From a checkpoint of a small image denoising model.
Model: 4.11M parameters, 32-pixel images, arch unet, norm batchnorm, activation silu, widths [64, 64, 128, 256].
Training: adamw at rate 0.0047, 23300 steps, batches of 64.
Rows from block 3 of a small image denoising model, named by matrix and row number. Rows with one number belong to one channel. Each number is 128 + 24 x the weight over its row's rms, rounded and kept within 0 to 255. All counts start at 0.
After each channel's rows are labels from the 100 images, of 14976, where the channel reaches its highest value: "peak at" is the part of the image that holds the peak. Only what is clearly more common there than usual is listed. The data: regions of photos with short descriptions (Visual Genome). In brackets: how many of the 100.
# convs0: first 3x3 conv (model.mid.0.convs.0.weight, 256x256x3x3, each kernel summed), inputs 192-255
# convs1: second 3x3 conv (model.mid.0.convs.1.weight, 256x256x3x3, transposed, each kernel summed), outputs 192-255

convs0.153 [106 132 194 132 103 172 130 164 139 136 144 125 129 148 151 123 115 111 147 132  91 144 137 112 140 108 131 146 179 208 129 115 192 105 128 109 129 113 115 104 123 104 144  97 116 123 131 103  88 140 111 189 134 117 130 117 177 115 167 127 109  94 123 130]
convs1.153 [108 108 165 109 105 174 108 155 108 103 113 109 124 111 161 134 135 108 168 106 108 109 115 109 108 120 143 153 167 170 107 154 159 104 113 111 127 110 158 159 143 106 106 110 134 175 112 103 132 106 137 178 111 161 135 105 172 139 164 151 140 109 111 107]
peak at: bottom centre (57); top centre (43)

convs0.251 [112 123 115 132 107 117  86 124 104 128 135 103 105 111 128 135 131 106 150  95 136 110 110 120 106 134 139 131 117 110 105 148 100 126 133  86 125 122 200 165 128 124 112 121 141 165 105 123 169 106 150  99 107 176 156  96 112 131 116 164 166  79 120 111]
convs1.251 [126 124  74 111 133  77 128 108 127 148 115 121 118 115 101 134 113 126  85 130 110 126 109 133 133  92 140  87  74  70 130 131 103 122 107 130 118 124  93 117 132 130 137 125  94  71 115 129  90 135 114  73 127 117 112 118  82 141  92 129 142 127 120 126]
peak at: top left (51)

convs0.232 [109 138 146 151 159 151 169 147 145 139 166 160 139 189 148 130 115 147 159 154 117 148 155 131 161  90 147 111 151 164 156 125 184 130 151 149 120 123 108 132 126 122 166 132  97 104 152 140  84 170 124 166 163 144 125 165 173 108 162 130 120 175 151 143]
convs1.232 [128 119 182 111 126 179 123 162 117 138 135 116 122 127 175 140 125 115 171 117 133 123 129 122 140 105 127 158 171 180 115 151 172 118 121 122 121 120 146 146 134 126 127 113 107 174 114 139 145 132 105 181 150 133 167 108 172 135 170 149 147 122 125 120]
peak at: centre (79)

convs0.228 [124 132 144 158 166 155 168 145 143 143 155 161 142 178 144 155 117 141 161 147 120 148 133 120 170  96 143 112 156 160 159 125 171 144 167 163 111 128 100 121 126 121 168 126  91 109 168 142  88 169 134 159 163 149 134 165 168 108 161 125 115 178 143 144]
convs1.228 [124 117 188 113 120 185 117 153 112 131 130 112 115 122 173 135 133 114 167 113 130 117 129 117 124 112 124 168 175 185 113 146 172 119 118 119 120 115 151 136 132 118 119 119 133 175 113 130 147 124 119 186 137 130 157 107 177 130 171 141 129 112 116 119]
peak at: centre (78)

convs0.243 [104 132 193 130 107 174 131 167 137 136 146 121 130 147 151 126 116 110 146 133  92 143 139 111 138 111 134 144 179 205 132 118 192 103 128 111 132 114 118 102 122 102 142  97 119 131 129 103  93 140 109 187 131 121 135 117 179 113 169 124 112  98 122 131]
convs1.243 [108 107 164 110 104 174 107 155 108 102 113 108 123 112 161 134 136 107 169 106 109 109 115 108 107 119 142 153 167 170 106 153 158 104 113 110 126 109 158 159 143 106 106 111 135 175 112 102 131 106 139 179 111 162 136 105 172 137 163 150 140 109 111 106]
peak at: bottom centre (54); top centre (45)

convs0.177 [120 142 142 157 159 158 169 156 150 142 164 162 151 179 158 144 105 137 168 150 131 152 149 135 168  92 160 124 154 166 155 121 176 116 147 136 110 116 106 128 115 127 162 110  99 104 156 131  74 175 109 170 167 141 124 169 175 112 164 127 109 171 139 130]
convs1.177 [130 116 180 111 119 178 117 162 111 129 125 112 116 126 179 138 132 111 172 114 134 116 121 117 126 110 128 160 173 178 113 154 173 123 121 116 120 119 150 148 141 123 124 121 113 181 114 128 139 126 114 183 140 144 157 106 175 133 171 151 136 114 118 119]
peak at: centre (78)

convs0.110 [131 135 134 160 164 149 170 143 146 139 159 162 140 177 146 160 117 144 166 148 121 148 139 123 177  96 143 107 146 158 159 124 173 141 163 160 117 134 104 119 129 123 168 120  95 111 168 138  90 175 133 164 167 147 131 162 163 105 163 125 118 177 145 143]
convs1.110 [124 115 189 112 120 184 117 154 112 131 130 110 113 121 173 137 131 114 167 113 130 116 129 116 125 110 123 168 176 184 111 145 172 119 116 118 119 116 149 138 133 118 120 120 129 175 113 130 147 124 117 184 137 131 160 107 177 130 171 141 132 113 116 118]
peak at: centre (77)

convs0.130 [139 113 160 123 146 167 148 161 130 124 123 143 131 126 159 143 110 127 136 129 159 122 141 127 121 128 135 143 166 172 139 139 171 148 125 166 106 145  61 101 131 129 130 125 114  77 141 136  88 127 108 178 127  93  94 143 167 144 153  99  96 184 127 124]
convs1.130 [132 123 179 139 126 191 122 162 122 127 132 119 121 137 171 131 159 120 181 112 146 124 118 124 122 133 121 171 183 190 122 136 168 121 145 122 120 118 166 132 143 123 120 127 167 187 120 135 152 121 144 201 131 146 153 129 181  95 172 128 128 119 124 128]
peak at: top left (25)

convs0.173 [132 136 142 162 164 154 172 150 147 136 157 161 141 178 143 159 120 144 164 147 117 145 128 123 173  93 140 112 150 165 162 126 174 146 162 161 114 131 101 121 124 123 168 129  92 115 163 144  86 166 133 164 168 145 130 161 161 109 156 122 115 181 145 146]
convs1.173 [122 113 188 114 119 182 116 155 112 130 130 109 116 122 170 135 134 114 169 113 131 116 130 114 124 112 122 166 176 186 112 143 171 119 115 118 119 117 154 134 133 117 118 121 135 175 111 128 149 125 125 184 134 127 158 108 178 127 172 136 130 113 113 119]
peak at: centre (79)