{"model": "image denoising model", "dataset": "regions of photos with short descriptions (Visual Genome)", "train_examples": 203450, "image_size": 32, "crop_scale_min": 1, "horizontal_flip": true, "translate": 0.06, "task": "denoising", "loss": "charbonnier", "noise_std": 0.4, "arch": "unet", "norm": "batchnorm", "activation": "silu", "padding_mode": "reflect", "widths": [64, 64, 128, 256], "blocks_per_level": 1, "block": "basic", "attention": false, "upsampling": "transposed_conv", "init": "trunc_normal_002", "residual_init": "scaled_by_depth", "optimizer": "adamw", "lr": 0.0047, "beta1": 0.9, "beta2": 0.98, "eps": 1e-08, "grad_clip": 1.0, "steps": 23300, "batch_size": 64, "epochs": 7.3, "lr_schedule": "cosine", "final_lr_fraction": 0.1, "warmup_steps": 1160, "weight_decay": 0.02}
Rows from block 4 of a small image denoising model, named by matrix and row number. Rows with one number belong to one channel. Each number is 500 + 50 x the weight over its row's rms, rounded and kept within 0 to 999. All counts start at 0. Numbers have three digits each.
After each channel's rows are labels from the 100 images, of 14976, where the channel reaches its highest value: "place" is the part of the image that holds the peak. Only what is clearly more common there than usual is listed. The data: regions of photos with short descriptions (Visual Genome). In brackets: how many of the 100, against the usual share in percent.
# convs0: first 3x3 conv (model.mid.1.convs.0.weight, 256x256x3x3, each kernel summed), inputs 0-127
# convs1: second 3x3 conv (model.mid.1.convs.1.weight, 256x256x3x3, transposed, each kernel summed), outputs 0-127

convs0.60:511640511497534504541486449472534475500520545501542491527506429493499514469503465455482525430398501519505417471620527459532511670473498504518476502462511541549499484585565564502522504433486644504507480471597531532465516442585500482523509402408468490514451458441636541421461475466537494474478578505435519486618464435485659489460508452495472603473558446502500513517506488483538518494493
convs1.60:555572438513443446449545483539564433464550540510438547448438461444452529451454475446445429531449556455432427433564546445549468556556437434537438462538476438431430545540514552485522553538470563514456551490497439489450550545549450484542502438445444441560555553437525440435543446490560549523452552552475440483559508476558549569450457447555437569439571505511560480438457430440538557435521
place: centre (86 vs 25)

convs0.250:550589510454492496500543503516546497527570580509511552519497447469528490495518480500491500476434573495497418505593529475524501642511514465510476488468504526526504486565527596487494570481497741508486481462570534530488551485560510502546478453456491474520496488452584499438477501512561611487509692536477482502619490492508630537455504462567491595478550458492536512521511481471543555506489
convs1.250:547560448511436437444540482535558437461543527507436551442434456454452524445447474457435432531449556445434432439567541444537462562566441439530445462540475430432434535532516553478524548527473560512447553486489432485444542553534445476544503448445434442550562543443529441440548437486549539522452544547479436487559512478550547561441451446553432572450559512514560482433452437450539563433513
place: bottom left (51 vs 6.2); top left (39 vs 6.2)

convs0.47:468467531551565535541498481484427551549472468483530548564547564565505501571560498512560603432511492538530549528455525551472525464450518552504535526430515526554554486570467443543434471469502474593543441599488529555660478477500573556429518536526584572446510491523494556533520574485433480495479476468472525551394514449440397415588560533446611455593486454516448530535551537514552459498465
convs1.47:579508480484448444427558522550560472423576534582464512395450447493430559425430537494451468521521561446469477470555517486497431553534459435562514407564505454439472448495534546411564569527472576543476481504548450436531572479495456422554570499524463439546491497482557484493566437547544561541550580570446448536534512550567520565471433506524479544483540526479549504442425484484530546450554
place: top left (37 vs 6.2)

convs0.146:556617506471505484503538491519537486515578546461514531523504453475525512497513472477500476502453569499485452486568529460521520632512496466508495493455503517514533488578532601504512565484500729512496487460566527535500553475587511493523497456463489479515494478452597505431470513501551606496520697533468477495634495469492622520439511484570477581492544471485527499501516496455514550500507
convs1.146:549561447509436437444540486535559436461544528506436548442434457453451524445448477455434431530448556447432431438566539446535463562565440438531445461539477429431433534531515553477521549527470561510448551487489432485444543550534445476543503446445433440553561544443525441439548437488551539519453545548479436486559510477550547563441451446552432571449559509511561481431452436448538562432514
place: top centre (37 vs 12.5); bottom centre (34 vs 12.5)

convs0.252:549588510446492494496538497507545497529568582516514551517505450468529484493511478498489493482439574489498425512590527473524500645512524466515476485470507525527513487559531597487497578482493749509485480464561541531477549484557508503549482457463498483518498487455583493435479494509557612487510697535484483501624489491509631537461503466567494596484554455488538513518512488477538561509492
convs1.252:547560448510436437444539482535558437461543528508436552442434456453451523445447474457435433531450556445434432439567541445537463562566440439531445461540474430432434535531517553478524549527472560513447553487490433485444542553534445477545503448445434441550562543444530441440549437486550540522451544547479437487559512478551548561441451447553432573450559512515560482433452438450540563433514
place: bottom left (53 vs 6.2); top left (44 vs 6.2)

convs0.200:463460533547558542538489481482423542560467470463529572565549569574508484567554494512565605429509483534533548526453511560469525458449520535498525522436516522548549481576476448545431471470511463589530440589489542563661473476500576553423518542521578576440506487527497561541535578482422481490481478467470533541395515444443396403586560524447610459593477454509452531531543543510547448496457
convs1.200:574509474485447443424556520550559470428577532577462516399448445493431558424431533492449465521513562445464473467558519481497432555536457436563509411566506450440470450499531548414559571526474575539472486504548450437525569485496452427553568494519457437547496500479556481489565431546544559534543578571439446534535510546571521565466433500526473545481541523479552501436425480484528550448555
place: top left (38 vs 6.2)

convs0.114:460461537535558533534491479488421551554470466466536572563547572569513494566550496505560599427510483531527550524457517548469524460439522542495528524433508516553556489573469442547446481469497474590529434589482532577654483473503564553424514550525578574443504496524494555545517576484427477483480477475471524556388505439450402411582561530445609453604475454503452525527535542505544454491458
convs1.114:577509478486448445425557520550562469424575536581463512396450446491431560426433536492450465522518561449465474467555517484498433554535460434563513408565503451437469451498532546413563570526476577543474484505549449436528572484496455425555567496520462437546495498480559483493564434546548559541546582570445448533536512547566521567472436502529477547482544523480552504441424480484531548449554
place: top left (37 vs 6.2)

convs0.139:424462504521557500534435448457420531541428437423515517508523525636510440524512411500562588427514439519530583533453444540435514440394503576441534538463497503529551459484434454506459430468479391498482527518443524498614427478484540503456455562507545569440452501549483539553463583458435444429450404434472542477434541447446430437530512523428605439505425444467434475506513571518473431455479
convs1.139:579547433520432433448557533543577427470575568540427509441446469455471552466468531460436419516475557465424431435560515455547478552534432422561453440533502429415426522544492548478503570533473569507467527520528431497494569499545455481523532446470451436563522547435514450454551437531572559538520565571481438484556485526565543582461472475541447567438579475484561483432472429435543550406549
place: top left (30 vs 6.2)

convs0.96:550604509455501503503540502514538491523564570483512541529495458469525501496514475481502498476441573489490444500576530472526502643510514470504473495470489524530515492571517592498498574494493724518490481466582547534471550485562503496539483455461494479519505474438589495431479498510559613484512694532488487501629487488507635528458512455565488591489555456489524497505513487463529565504492
convs1.96:547559448512435438444540483535557437461543527507436550442433456453453524444446473458435431531448555444434431438567540445535462561566441439531444461539474429432434533531516553476524548524473560512446552486489431485444542552533444475544502447444434442550561543443528440439549437488549540521453543547480436485559513479550547561440450446552431572449558513513560482433452437449540563433513
place: top centre (40 vs 12.5); bottom centre (39 vs 12.5)

convs0.50:545634503479503488521527483513548478519563541443517524538516457481528503486509459474486481496444544500495453475593524446524528667502494470513517484456506505510546482570551593500522552479489709509491491468580531525488549472602505495515484438442469514515474480461580511425470526503546569490484665532461490506649496454479644519417511485561481593496544478480509489503505517460513523508508
convs1.50:554565443512437439446543488537561433461548534507435546443434460449451526449452476451438427529447557451429428436565539446540466560561439436535441463536478431427430537535512552479519551531469562510452549488491434487448548546540447479540501442444437439555558547439522440437545441489555542518456548551480437482559508478554546568445454446551434569444564507506561480431454432444538559432516
place: middle left (85 vs 12.5)

convs0.161:461454536548565536537474485472414545556462472466533584557545584576513472557550484524556599440514479537528547529465522551468529458447520545491526513425514520551559476576470458533443466470504475585528435585480542566660464477490576549438499542523575578433506493530505565544508583487419482478472470462463526543391524442448413409574554526452607468587472448502457532530537546514537457495472
convs1.161:578508475486445439424557519548559470426577532580462512395448447493432557426434534492447462519513562446461472467555518482499432554534459433562508410563504448434467451498530547414558572525474573538474485505546447439523571486495454428553567494516459435546497500478555481490566431546545559534544577571450445533535511546564520564465434502524473545480539523480553503438426479483529546445551
place: top left (36 vs 6.2)

convs0.1:549597505451492503491539499510547496526573581511513541519498446473531491497522473495492501476436576479495426509581533469521507644512520469505473492468502536529507490561531597485504571478500734508491481462567536536481543479555506495539480455460498477520496488449584492433477497510563619489510698537481481502625487486505626534453505462571501591485552440485530507516510478469533548504484
convs1.1:547560449511436437444540481535557437460543528508437551442434456454452524444447474458435432532449555445434433439567541445537462562566441439531445461541474430432434534532517553477526548526474560513447553486490433485444543554534445475545503448445434441550562543443530440441549437487549540523452544547479437487560513479551547561441451447553433572450558513515560482433452438450541563433513
place: top centre (40 vs 12.5); bottom centre (37 vs 12.5)

convs0.110:549608506477499484511533485515542479515569541454509516529503454477531492495510461480492475502455564503494465475583527455525517640501483464516503492462514518506535481566545601502506561488499730511493493469565541525512551476580519488525486454453477485518491478462586509446468523511556595496510676533470474505645486469486637523424504482566487587493532479479520509511521518457511541512511
convs1.110:550562446510436437444541486536559436460545529505436549441435458452451524446448474455435431531449556448432431438567539445537464562565441438532444462538477430429432535532513552478521550528469560510449551487487433486446544550536446477542502446445434440552560544442524440439547438487552540519454546549479437484560509476552546564442452446552432572448561509510561479431453436448538561432513
place: centre (84 vs 25)

convs0.169:555590505455502481509546501505548488524570581493509547534484454468500500501517480493500489461439574496503436506597534485518509632503506460503485490474496516532515488566533593495490574484482749508483484473567540534491551483556509496538480452456489478523497477457574507439484504510553605486507700543480491510620490489507620541467512458570474601474558437493536516495513481475535572510495
convs1.169:547560447512436437444540483534558438462543527508436551442434458454452523445447473459435432530448556445434431440567540446536463562566442439530445461540474429432434534531517553477524548526473561512447553487489433485445542553534445476544503448444433441550562542443529442440549436487549539521452544547480436485559513480550547562441451446552431572449558514513560481433452437451540564434513
place: bottom left (52 vs 6.2); top left (47 vs 6.2)

convs0.79:545616503470500490502528483515541484505568550454521543544508446479524502483512469485486481480446557493500444473585533453516521659511498468512501486455509517508536490574554587508523566485481726507500486467573540534495544481593514495524481440447473482511474471450585499415475512500544579493496686540475464511639498462491628521428508474560468592490535468487516483508502496462524543501503
convs1.79:551564444511437439445541487535562435463546531506436547443434460451452524447450476453437429530448557450432429437566540446539465561563439437532443463538477431430432536533514553478520550530470562510450551489491433487446545548538447479541501443444436439556559545441523440437546440488555542518454547550480437483559510478552547566443453446552432571446561507508560480432454434446537561433516
place: middle left (85 vs 12.5)

convs0.12:554591506449493501500542497512552495531570583514514549516493456468527492498514478501495501475437577486499427508594533476523505639513521471512475496472497528526508485567532597485501573485494742515481482465568540531487551482555506501544483452461499481520498485453585495438480495508560619486510696535476485501622490495511629542459506467571495591482557439493538506516514483475543565505482
convs1.12:547560448511436437444539482535558437461543528508436551442434455454452524445447474457435432532449555445434433439567541445536463562566440439531445461540474429432434535532517553478525548527473560513447553486490433485444542553534445476545503448445434441550562544443530440441549437486550540522451544547479437487559512479551548561442451446553433573450559512515560482433452438450541563433513
place: bottom left (45 vs 6.2); top left (34 vs 6.2)

convs0.130:553589503439494495490537498507552504529570581520517549519508456466526496496506485498479484475433570499505422514598529476524505642518514466514469483473507520523522483560530597488508574495485750509483483471554545538478555482561505502548485451464489488523490484455575492441481493515558599488515693534481479508610482491517623538460511470575498604487548457490545516525504498479536563504496
convs1.130:548561446510437438444540481535558436460544529508437551443435457453451523446448474456436433530450556447433432438567541445538464561565439438531444461540475430431434536532517553479524549528472560513448553488490434485445543553535445478544502447445435441551562544443529441440547438486551541522451545548478438487559512478551548562442452447554432573449560511515561481432453437449539563433515
place: bottom left (56 vs 6.2); top left (44 vs 6.2)

convs0.133:510638509481529512532486458483525459498522545503536487540507440491497528482513460449477513430409520495503420461619521449525504661473497499511461502465504534541506484585559568491519516440484659506510473475607534535453514459576496475531491388423467492510437452452635515410466476463549490473472604517449531495623452436482649492468503448492478615475563440504501505517493506472548519509470
convs1.133:554571437514442445450545482538565432464550539510438548448437461445453527452455472446445429531449557455433428434565545445549468556557435433535437463538473438431430546541515553484522553538470562514456551492496439489450550546548450484541500439445444441560555552438526439436542446487560549524451551552476440482560510478557549569450457447555437569439570505511560478439457431440539557435521
place: centre (85 vs 25)

convs0.156:503621523473511502541491456474518473523514537544547491520490441488514523480515463475472504441387508521512393476628530469500508665471504503511459488479500536556516485547563586478501501433508663502514473476621558524442518462562490490521504396420460518513437453443614511418464485482554488462488599513453516497619460434473654485457501445490491613491555462493518522517505488489522528534461
convs1.156:555573436514445448450545480540564432463551542512439548449438461444452529452455472445447429531450557457432428433564547446552468556554435433537436462540474440431430546543516552484523554540469563516457553491499442488451551545551451484541501438446446441560554555437526440436541448488562551525451554553474442483559508476558550570452458447556438567437573504511561479439457430440541556435522
place: centre (86 vs 25)

convs0.16:547617509475494483519536487515545475515571538450503524523515460478520500496508463475490467502450561510485471471587530457519525645502486468513495497461512512505537485577541600495514564494494734513501494464567541522511550463589511493519483447458480481520495482463582511442474524517553585494515677530464472502645492471490640525421507477572493586488549467472519497514515511463516536509511
convs1.16:550563445510436437444541488536560435460546530506436548441434458451451524446449474454436430531449556448431431437566538446538464562564440438532443463538479430429432535532513552478521550529468561511449552487488433486446545549537446478542502445445435440552559545441524440439547438488553541519455547550479437483560508477553545565442452447551432571447561507509561480431453435448538561432514
place: middle left (39 vs 12.5)

convs0.77:552592505457502490509544501507557490529571581489511538521482470467503492500517469487506498461427572498501442498593531489522508629503508464502482488474499524525511491564528598507489567485489741513487481470574533526492552487556506495538481452453495467518506480455580509438482501509560617486507699536479493505627490492504637537468511461562481592480552444493538512504521474468530562519500
convs1.77:547560448512436437444540482535559437461543528508436550442434455454452525445447473458435432533449556445434432438566541444536461561566442440530445462540475430432434534531516553477525548527473560512447553486489432486445543553534445477545503448445434442551561543443529441440549437486550540523453544547480436486560513479550547561441451446552432572450558513513560482433452437450541563433513
place: bottom left (52 vs 6.2); top left (47 vs 6.2)

convs0.180:557592504457509476499553504508542482529574578478525540522491454464503496487519476499488474464417567505515420501611533499520515619500518458512499481473510519529520487574549570522512575478470754504497491466563531515508556467569525498541479455452498494520493473454583519439484508516543579482496699541482480506609480472511615531463508464559479595478550482485537532494500484476532560498501
convs1.180:549562446511436438445541485535560437461544530506436549443435458453453524445448475457436430530449557447433430439566540445538464562565441438531443462538476430430432537533515553478523550528472561510448551487489434486445544551536445476544503447444435441551559544441526441439547438488552540520453545549481436484560511478552547564442451446552433572448560510512560480433453435449538562432515
place: middle left (74 vs 12.5)

convs0.119:544615503444499505482532484510540508528566571514538539527502437483531507489506468500478494485413549502526410514591536467498501644502530478515490473471520539529536495545533591485496561474483724487499472465567552525481547481545517493552466415443485477517487479455594501417482486500551541492484678535484473521614462469498644522430517458538479592484547488501511520538501500468542539509485
convs1.119:551565444512439441447541482536561434462547533508437550444435459450451524448451473453439431531449556450432430437566542445543466560563438436533441464539475433431432540536516553481523551532472561513451551490492436488446546550541447480543502444445438441554559546441527440438545441486555544522451547549478439485560510478554548565445454447553434573446564508513561480434454435446539561434517
place: middle left (85 vs 12.5)

convs0.218:547587497432485500486536498506548497525569580514522538510512447472530486493509480492476493469426567494498417510593528474522509648513517471513479485473506528520521490561537590494502568483479744508486481469563548536475544479556505499543482437459492479518494477454578488436478494513548601498507693534486467515623482483509631532453500473579494596490552444493540510530511495477529546506484
convs1.218:549562446511437439445541482536558436461544531508438551443435456452451525446448473454437433532450555447434432438567541445539463561564440438532443461540475431432433536533517553480525549530472560514448554488491434486445544552537446478544502446445436441552562545443530440440547438486552542522452546548478438487560511479552548562443452447554433572449561511514560481433453437448540562434515
place: middle left (42 vs 12.5); bottom left (32 vs 6.2)

convs0.160:531610501468517458498537492524546484531550563481531524543484442483519516495503469501469493467395549509516401498605533480512509637506527479519490464472509529535538488550563556506518555467483698489518474473571536518482540472578532480534477407418477486517506472454593531404481492500557508495469662529475486514620469460488638528451525445537479597477541483502484514520511494466531524487496
convs1.160:552566443512439442446543485537561435462547536509437549444437460449452527448451476451440429530449557451431429437566543446544465559562440436535442463539476433431431539537515553481522551533472563513451551488493436488446547548542447480543503442445438440555559547439524440436546443490555544521452549551477438484559510477554548566445453446553435570444567507511560482435453433444538561432519
place: middle left (73 vs 12.5)

convs0.37:519647508492517489514497464492536459504531557496545505536511420495503521480504467451473520434410514498496419461604524456531511662481491496522459499456499529539499484587556558506537527435477656508498476470605520553474519461596503494519493397402450490504449448438637542418467485481550489478464593523442510493612468433491649494456510456502491620471561457519500499520498471467550513499494
convs1.37:554571439513442445449544483538564432464550539509438548447437460446453528451454474447444429531450557454433428434565545445548468557557436434536438463538475438431430545539514553483522553537470562513455551491496439488449549546547450484542501440446443441559554552438526439436543445488560548523452551552477440483560509479557550568449457448555436570440568505511560478438457432442538558434521
place: centre (85 vs 25)

convs0.7:554623508481526495521532493516547482511570544453505519529506458474529503494509462491500474511451567499491481493578532469524513641492491478506491509454509505504527490584540598501497573490510708513491485452567554526505553476582521496513497471464497468521493489452596508459469512505551597502527679533456492491655505475491629527431519471568492581489549467482514518499529502453514557503511
convs1.7:548560448510435437444540485535558437461544526506436549442433456454452524444447476457435431531449556445433431438566539445535462563565440439531445461538476429431434534530515553475522548526471560509447551485488431484445543551533445474543504447444433441551560543442526440439548437488550539520455544548480435484560511477550546562441450447551432572449558510513560481432451437449538561433513
place: bottom centre (50 vs 12.5); top centre (49 vs 12.5)

convs0.10:544613502451515488491540488497538487526561568483536529525491440482494503487509462498494490470395545501518417518604537479503503638486532464504503469474522536533536497556539584517487561461485720486509472465570537519494545479541526486555471427440493476514491475457591510423480510503552541492487675534474483520624456465493641527450521445537464589475543490499508528513512496470536533510486
convs1.10:551565444514437440446542483536562435462546532509436549444435460451454525447450472455438429530447557449432428439566544446541465560563440437533442463538474432431431538536516554479523551531473562511449551488491436486448546550540446478542502445444437441552558546439525442437546441489553542520453547550480437482559512478554548566444453445552435571444563509510561480435453433447538561433517
place: middle left (85 vs 12.5)

convs0.45:551597509450491499500537501511543487526567574487510540519490467469521494495515473484501495471440575486490443497585532473521498649515506467504480490473490527529514490571524594496496564488487737518489482464574542528480546488556506496540484452464508476525505472449584504440478504504559618487517698531483483504624487490507632531464503459568484592482553452493533500505514487467526556508497
convs1.45:547559447513435437445541483535557437461543527507436550442433455453453524444446473458435431531448555444434431438566539444536461561566441440531444462539475430432433532531516553476524548524473559511447552487488431485444542552533445475544502447444434442550561542442528440439548436488549539521453543547480435485559513479550547561441450446552432572449558513513559481433452437449540562434513
place: bottom left (50 vs 6.2); top left (40 vs 6.2)

convs0.67:435462536538562530517461469458417542562435460436518581547531565594488467548534462507557610430504467522516557513462497539460521464438512555476526523441508500544554473558474469532448446474521454608521432564469528569647438484492564527442500545512560570437496477533497562533528570466437453477450446443464518526396520417448403413565533529447612455576465461493456513512529547509511461481474
convs1.67:582522466495436437429559522553566457438582539570451523409446456484442558433438530482441451521499563448448458456559516476509444558539449428563495420556498440427455470511523550432545572531476575537472498511538441455514575493509451440544551481502455430554501511470543470478561434545554560536528580574448440524543509538574528576462441491534465554469549511489556505429436466474530547438550
place: top left (39 vs 6.2)

convs0.237:536616501455513499508516471515529488508550544478515519558490445487516516475519458468501499462428541472502435499596541450516492658516518490515505480466519526518548488584545578509498537485486711499504477473581526520465535493569509472521481410444497473521482464458614513416476503484555552487477649525467478510636469457486655501430510462542492600490546489493496500501503513462516535529490
convs1.237:552566442517438441447543484537562435463547532508436548445434460449454526447451472454440427529447557450433427436565541445542464559561439436533441465536473433430430538536515554478522551529474561510450550490492433487449547548541447478540501442443439441556556547439525441434544442489555543520453548552480437482560511479554548567445453446552434570442564510509560479436454432445537560435518
place: middle left (62 vs 12.5)

convs0.168:545593507440497497484532490505543506526567571518516539518513438477530496490507474502464486480419574500497416514590527469511504645520520474519476480473519526518527492550533588494499570492490737497502472468564550536473550482560511492549470425449481475520489483456577491427481492511558579494505689537488475521623473485509633531444505468564486597485538466490535510539512507476539540501484
convs1.168:549563446511438439445541482536559436462545532508437551443435458451451524446449474454437432530450556448434432438567542445540464561564439438531443462540475431432433537534517553480524549530472560513449553489492435486445544552538446478544503446446436441552562544443529440439547439487552542522451546548477438487560511478553548563442452447554433573448561510515561481433453437448540562434516
place: middle left (80 vs 12.5)

convs0.94:555621509481531493520542492520546500520573552464514518524501454475526492494514449489502474514445571503485464494576535458517513663500496469506505502452514517500529490576535600498499563489499717508486486454562535530522556489568523492527496468457495461528499489455593499464469517508550592496522678532462477497647500477487633529439518470561482580486552467480518515497525497466504548507511
convs1.94:548561447510435436444540485535558437461543525505435548442432456453453524444447477456434430531448556446433430437565538443535462563565440439530444461537476429430433533532513552475521549525470559508447551486487430484445542550534444474542503447444434441551560544442526439438548437487550539519455543548482434485560511475550546562441450446550431571448558510511559480432451436448538561432513
place: bottom centre (51 vs 12.5); top centre (48 vs 12.5)

convs0.55:537612500450522474493533481505545494525554567479523527522495440485518510486498469486478502452392562500514411515603524475511521641497532467510492479465512539528535492555564577513500551459486704493508477465564527523479537461566540489542470418416495472524502474450602524417480507498552513493475658536471482512616472457491639521460530457546475596480531485499495513518511484462534518479498
convs1.55:552566443511439442446543485537561434462547536509436547445436459448452527448451476450440429529448556451432428437566543446543465559561439436534442462539477433431431538537516553480521551531472562513451551487493436487446547548540447479543503441444438441556558548439524440436545442491555543520452548551477438484559510477555549566445453446553435570444566507509561481435454432443537560433519
place: middle left (50 vs 12.5)

convs0.202:549583509462513477504545499517555481524571577484516542527490467467512492503521482490503489463428577499498432502597530482517506637498512466500482492476500522542508493563538596500490570494493738514485483469575525524484551473554506502536488450446492472525505481450582500437483498511558613481505702530479498504623489496507627535471513458568474593479552441486532520489514475467529571508494
convs1.202:548560449512435437444540483535558438461543527507436550442434457454452524444446473459435431532449556445434432439567540445536462562566442440531445463540475429431434534531516553477525548526473560512447553487489432486445543553534445476544503448445434442551561542443529441439549436487550539521453543547479436486559513479551547562440451446552432572450558513513560481433452437451540563433512
place: bottom left (51 vs 6.2); top left (46 vs 6.2)

convs0.213:545587497438485489483541498513543502525563576513514538515518445473527485491503471499476490475423563493496409511596524479512505646511513466513479479472505522525524486551541583502494570485482750509489481473563547526478546485552509495543476443455485484521491481452576489429479492513549590500508689531482477515628478485506632530450501472571487594484546461491533514530508502477535555499483
convs1.213:549563446510437439445541483536559436461544530508437550442435457451451524446448473454437432531449556447434432438567541445540463561565441439531443463540476431432434535534516553479524549529471560513448554488490434486445544552537446477543502446445435441552562543442527441439547438487552541521451546548478438486560511477553548563442452447554433572448561510513560481433453436448539562435514
place: bottom left (42 vs 6.2); top left (34 vs 6.2)

convs0.225:433453541542551523516463462463413534547429463431510578535528566608490463536530444512553605420509457518525568517462489541466510456435514547469535530458508490543555472548464475529453440463515433598515437562465514556646434485494552520453481547511555566433487485535504553536527569469428459474458432443462514517393532429458401410566532522451626458577462463484456515502518553514510463477470
convs1.225:585526461496435435430558524553568454443580540567448523414443459483443556439444528480439446521495564449441454454559514473514449559537448424563488422556499436424452474513519549438541574532476574535472503514537440461511573494513453447539546477496454428557502516466539468475560432541558560533528582576451436521546508536573528578462445488534460555464551508491561501427441460472529545434549
place: top left (37 vs 6.2)

convs0.82:499640523500540503550476448475539456500506531492549499542495449479502540470489481445491500445405502530525397478652519467525524688461512506531468487477493521524530478576567549518535483422511647500507478481612540541481522464583500488499534401436439512526466453448606526442463476465550468456452573514455553484629462420475642489449486482497459616473553464478497542513499475487520558525486
convs1.82:558577434516447451453547481541567431465553545511439548451439462441453531455457472442450428533450557459433426432563548446554470553552434431539435463538474443432429551545515552487522555542469564515459551492499443490453553542554452488541501436447450441562551557435526439433541451488564553525452555555474443482559507479559551572455459448556440567434575504510560477442458428438540554435523
place: centre (85 vs 25)

convs0.73:553595508444492491498540500509551499531569579513515552515505451467530493490503477497480488478438574492500418515594527474514506634509515468519477486472504529525522491562531594483494569479493752507493479465562538525479548488550508495550477456457502485527489485454581499441481492503555611491509700536482479506618480495507626538458503460563491598483539464491537516521511490473536561504493
convs1.73:548560449510436437444540482535558437461543528508436552442435456454451524444447475458435432531450555445433432440567541445537462562566441439530445461540474430432434535532517553477525548527473560513446553487489433485445543554534445475545504448445434441550562544443529441440548437486550539522452544547479436487560512478551547561441451446553433573450559511515560481432452438450540563433513
place: bottom left (53 vs 6.2); top left (44 vs 6.2)

convs0.178:490652511522551511541486452485544480496506515434527480516514436486514530469513442468488499476428489513490444478600536457534519720451490506507504499468492520514503480573564585529530467437499606513488483470612544541495509508599504500470546407436441498525425448454613499464452502466544498456476558516459531482668487440447640496447517449492461597492575440506467516490514479485509499542523
convs1.178:557573437516443446449547484542567432463552539511437542450435461444454533450456481445447424530447558456432424431560545445552466556554434432539436461535473440429428542547512550477519554539472564508458549489502439489453552539552449480539503438444447441563550556434521438432542449494561550520457553556477438481560508477556547571453455446550437564435572506504559479439455428438537552435522
place: centre (86 vs 25)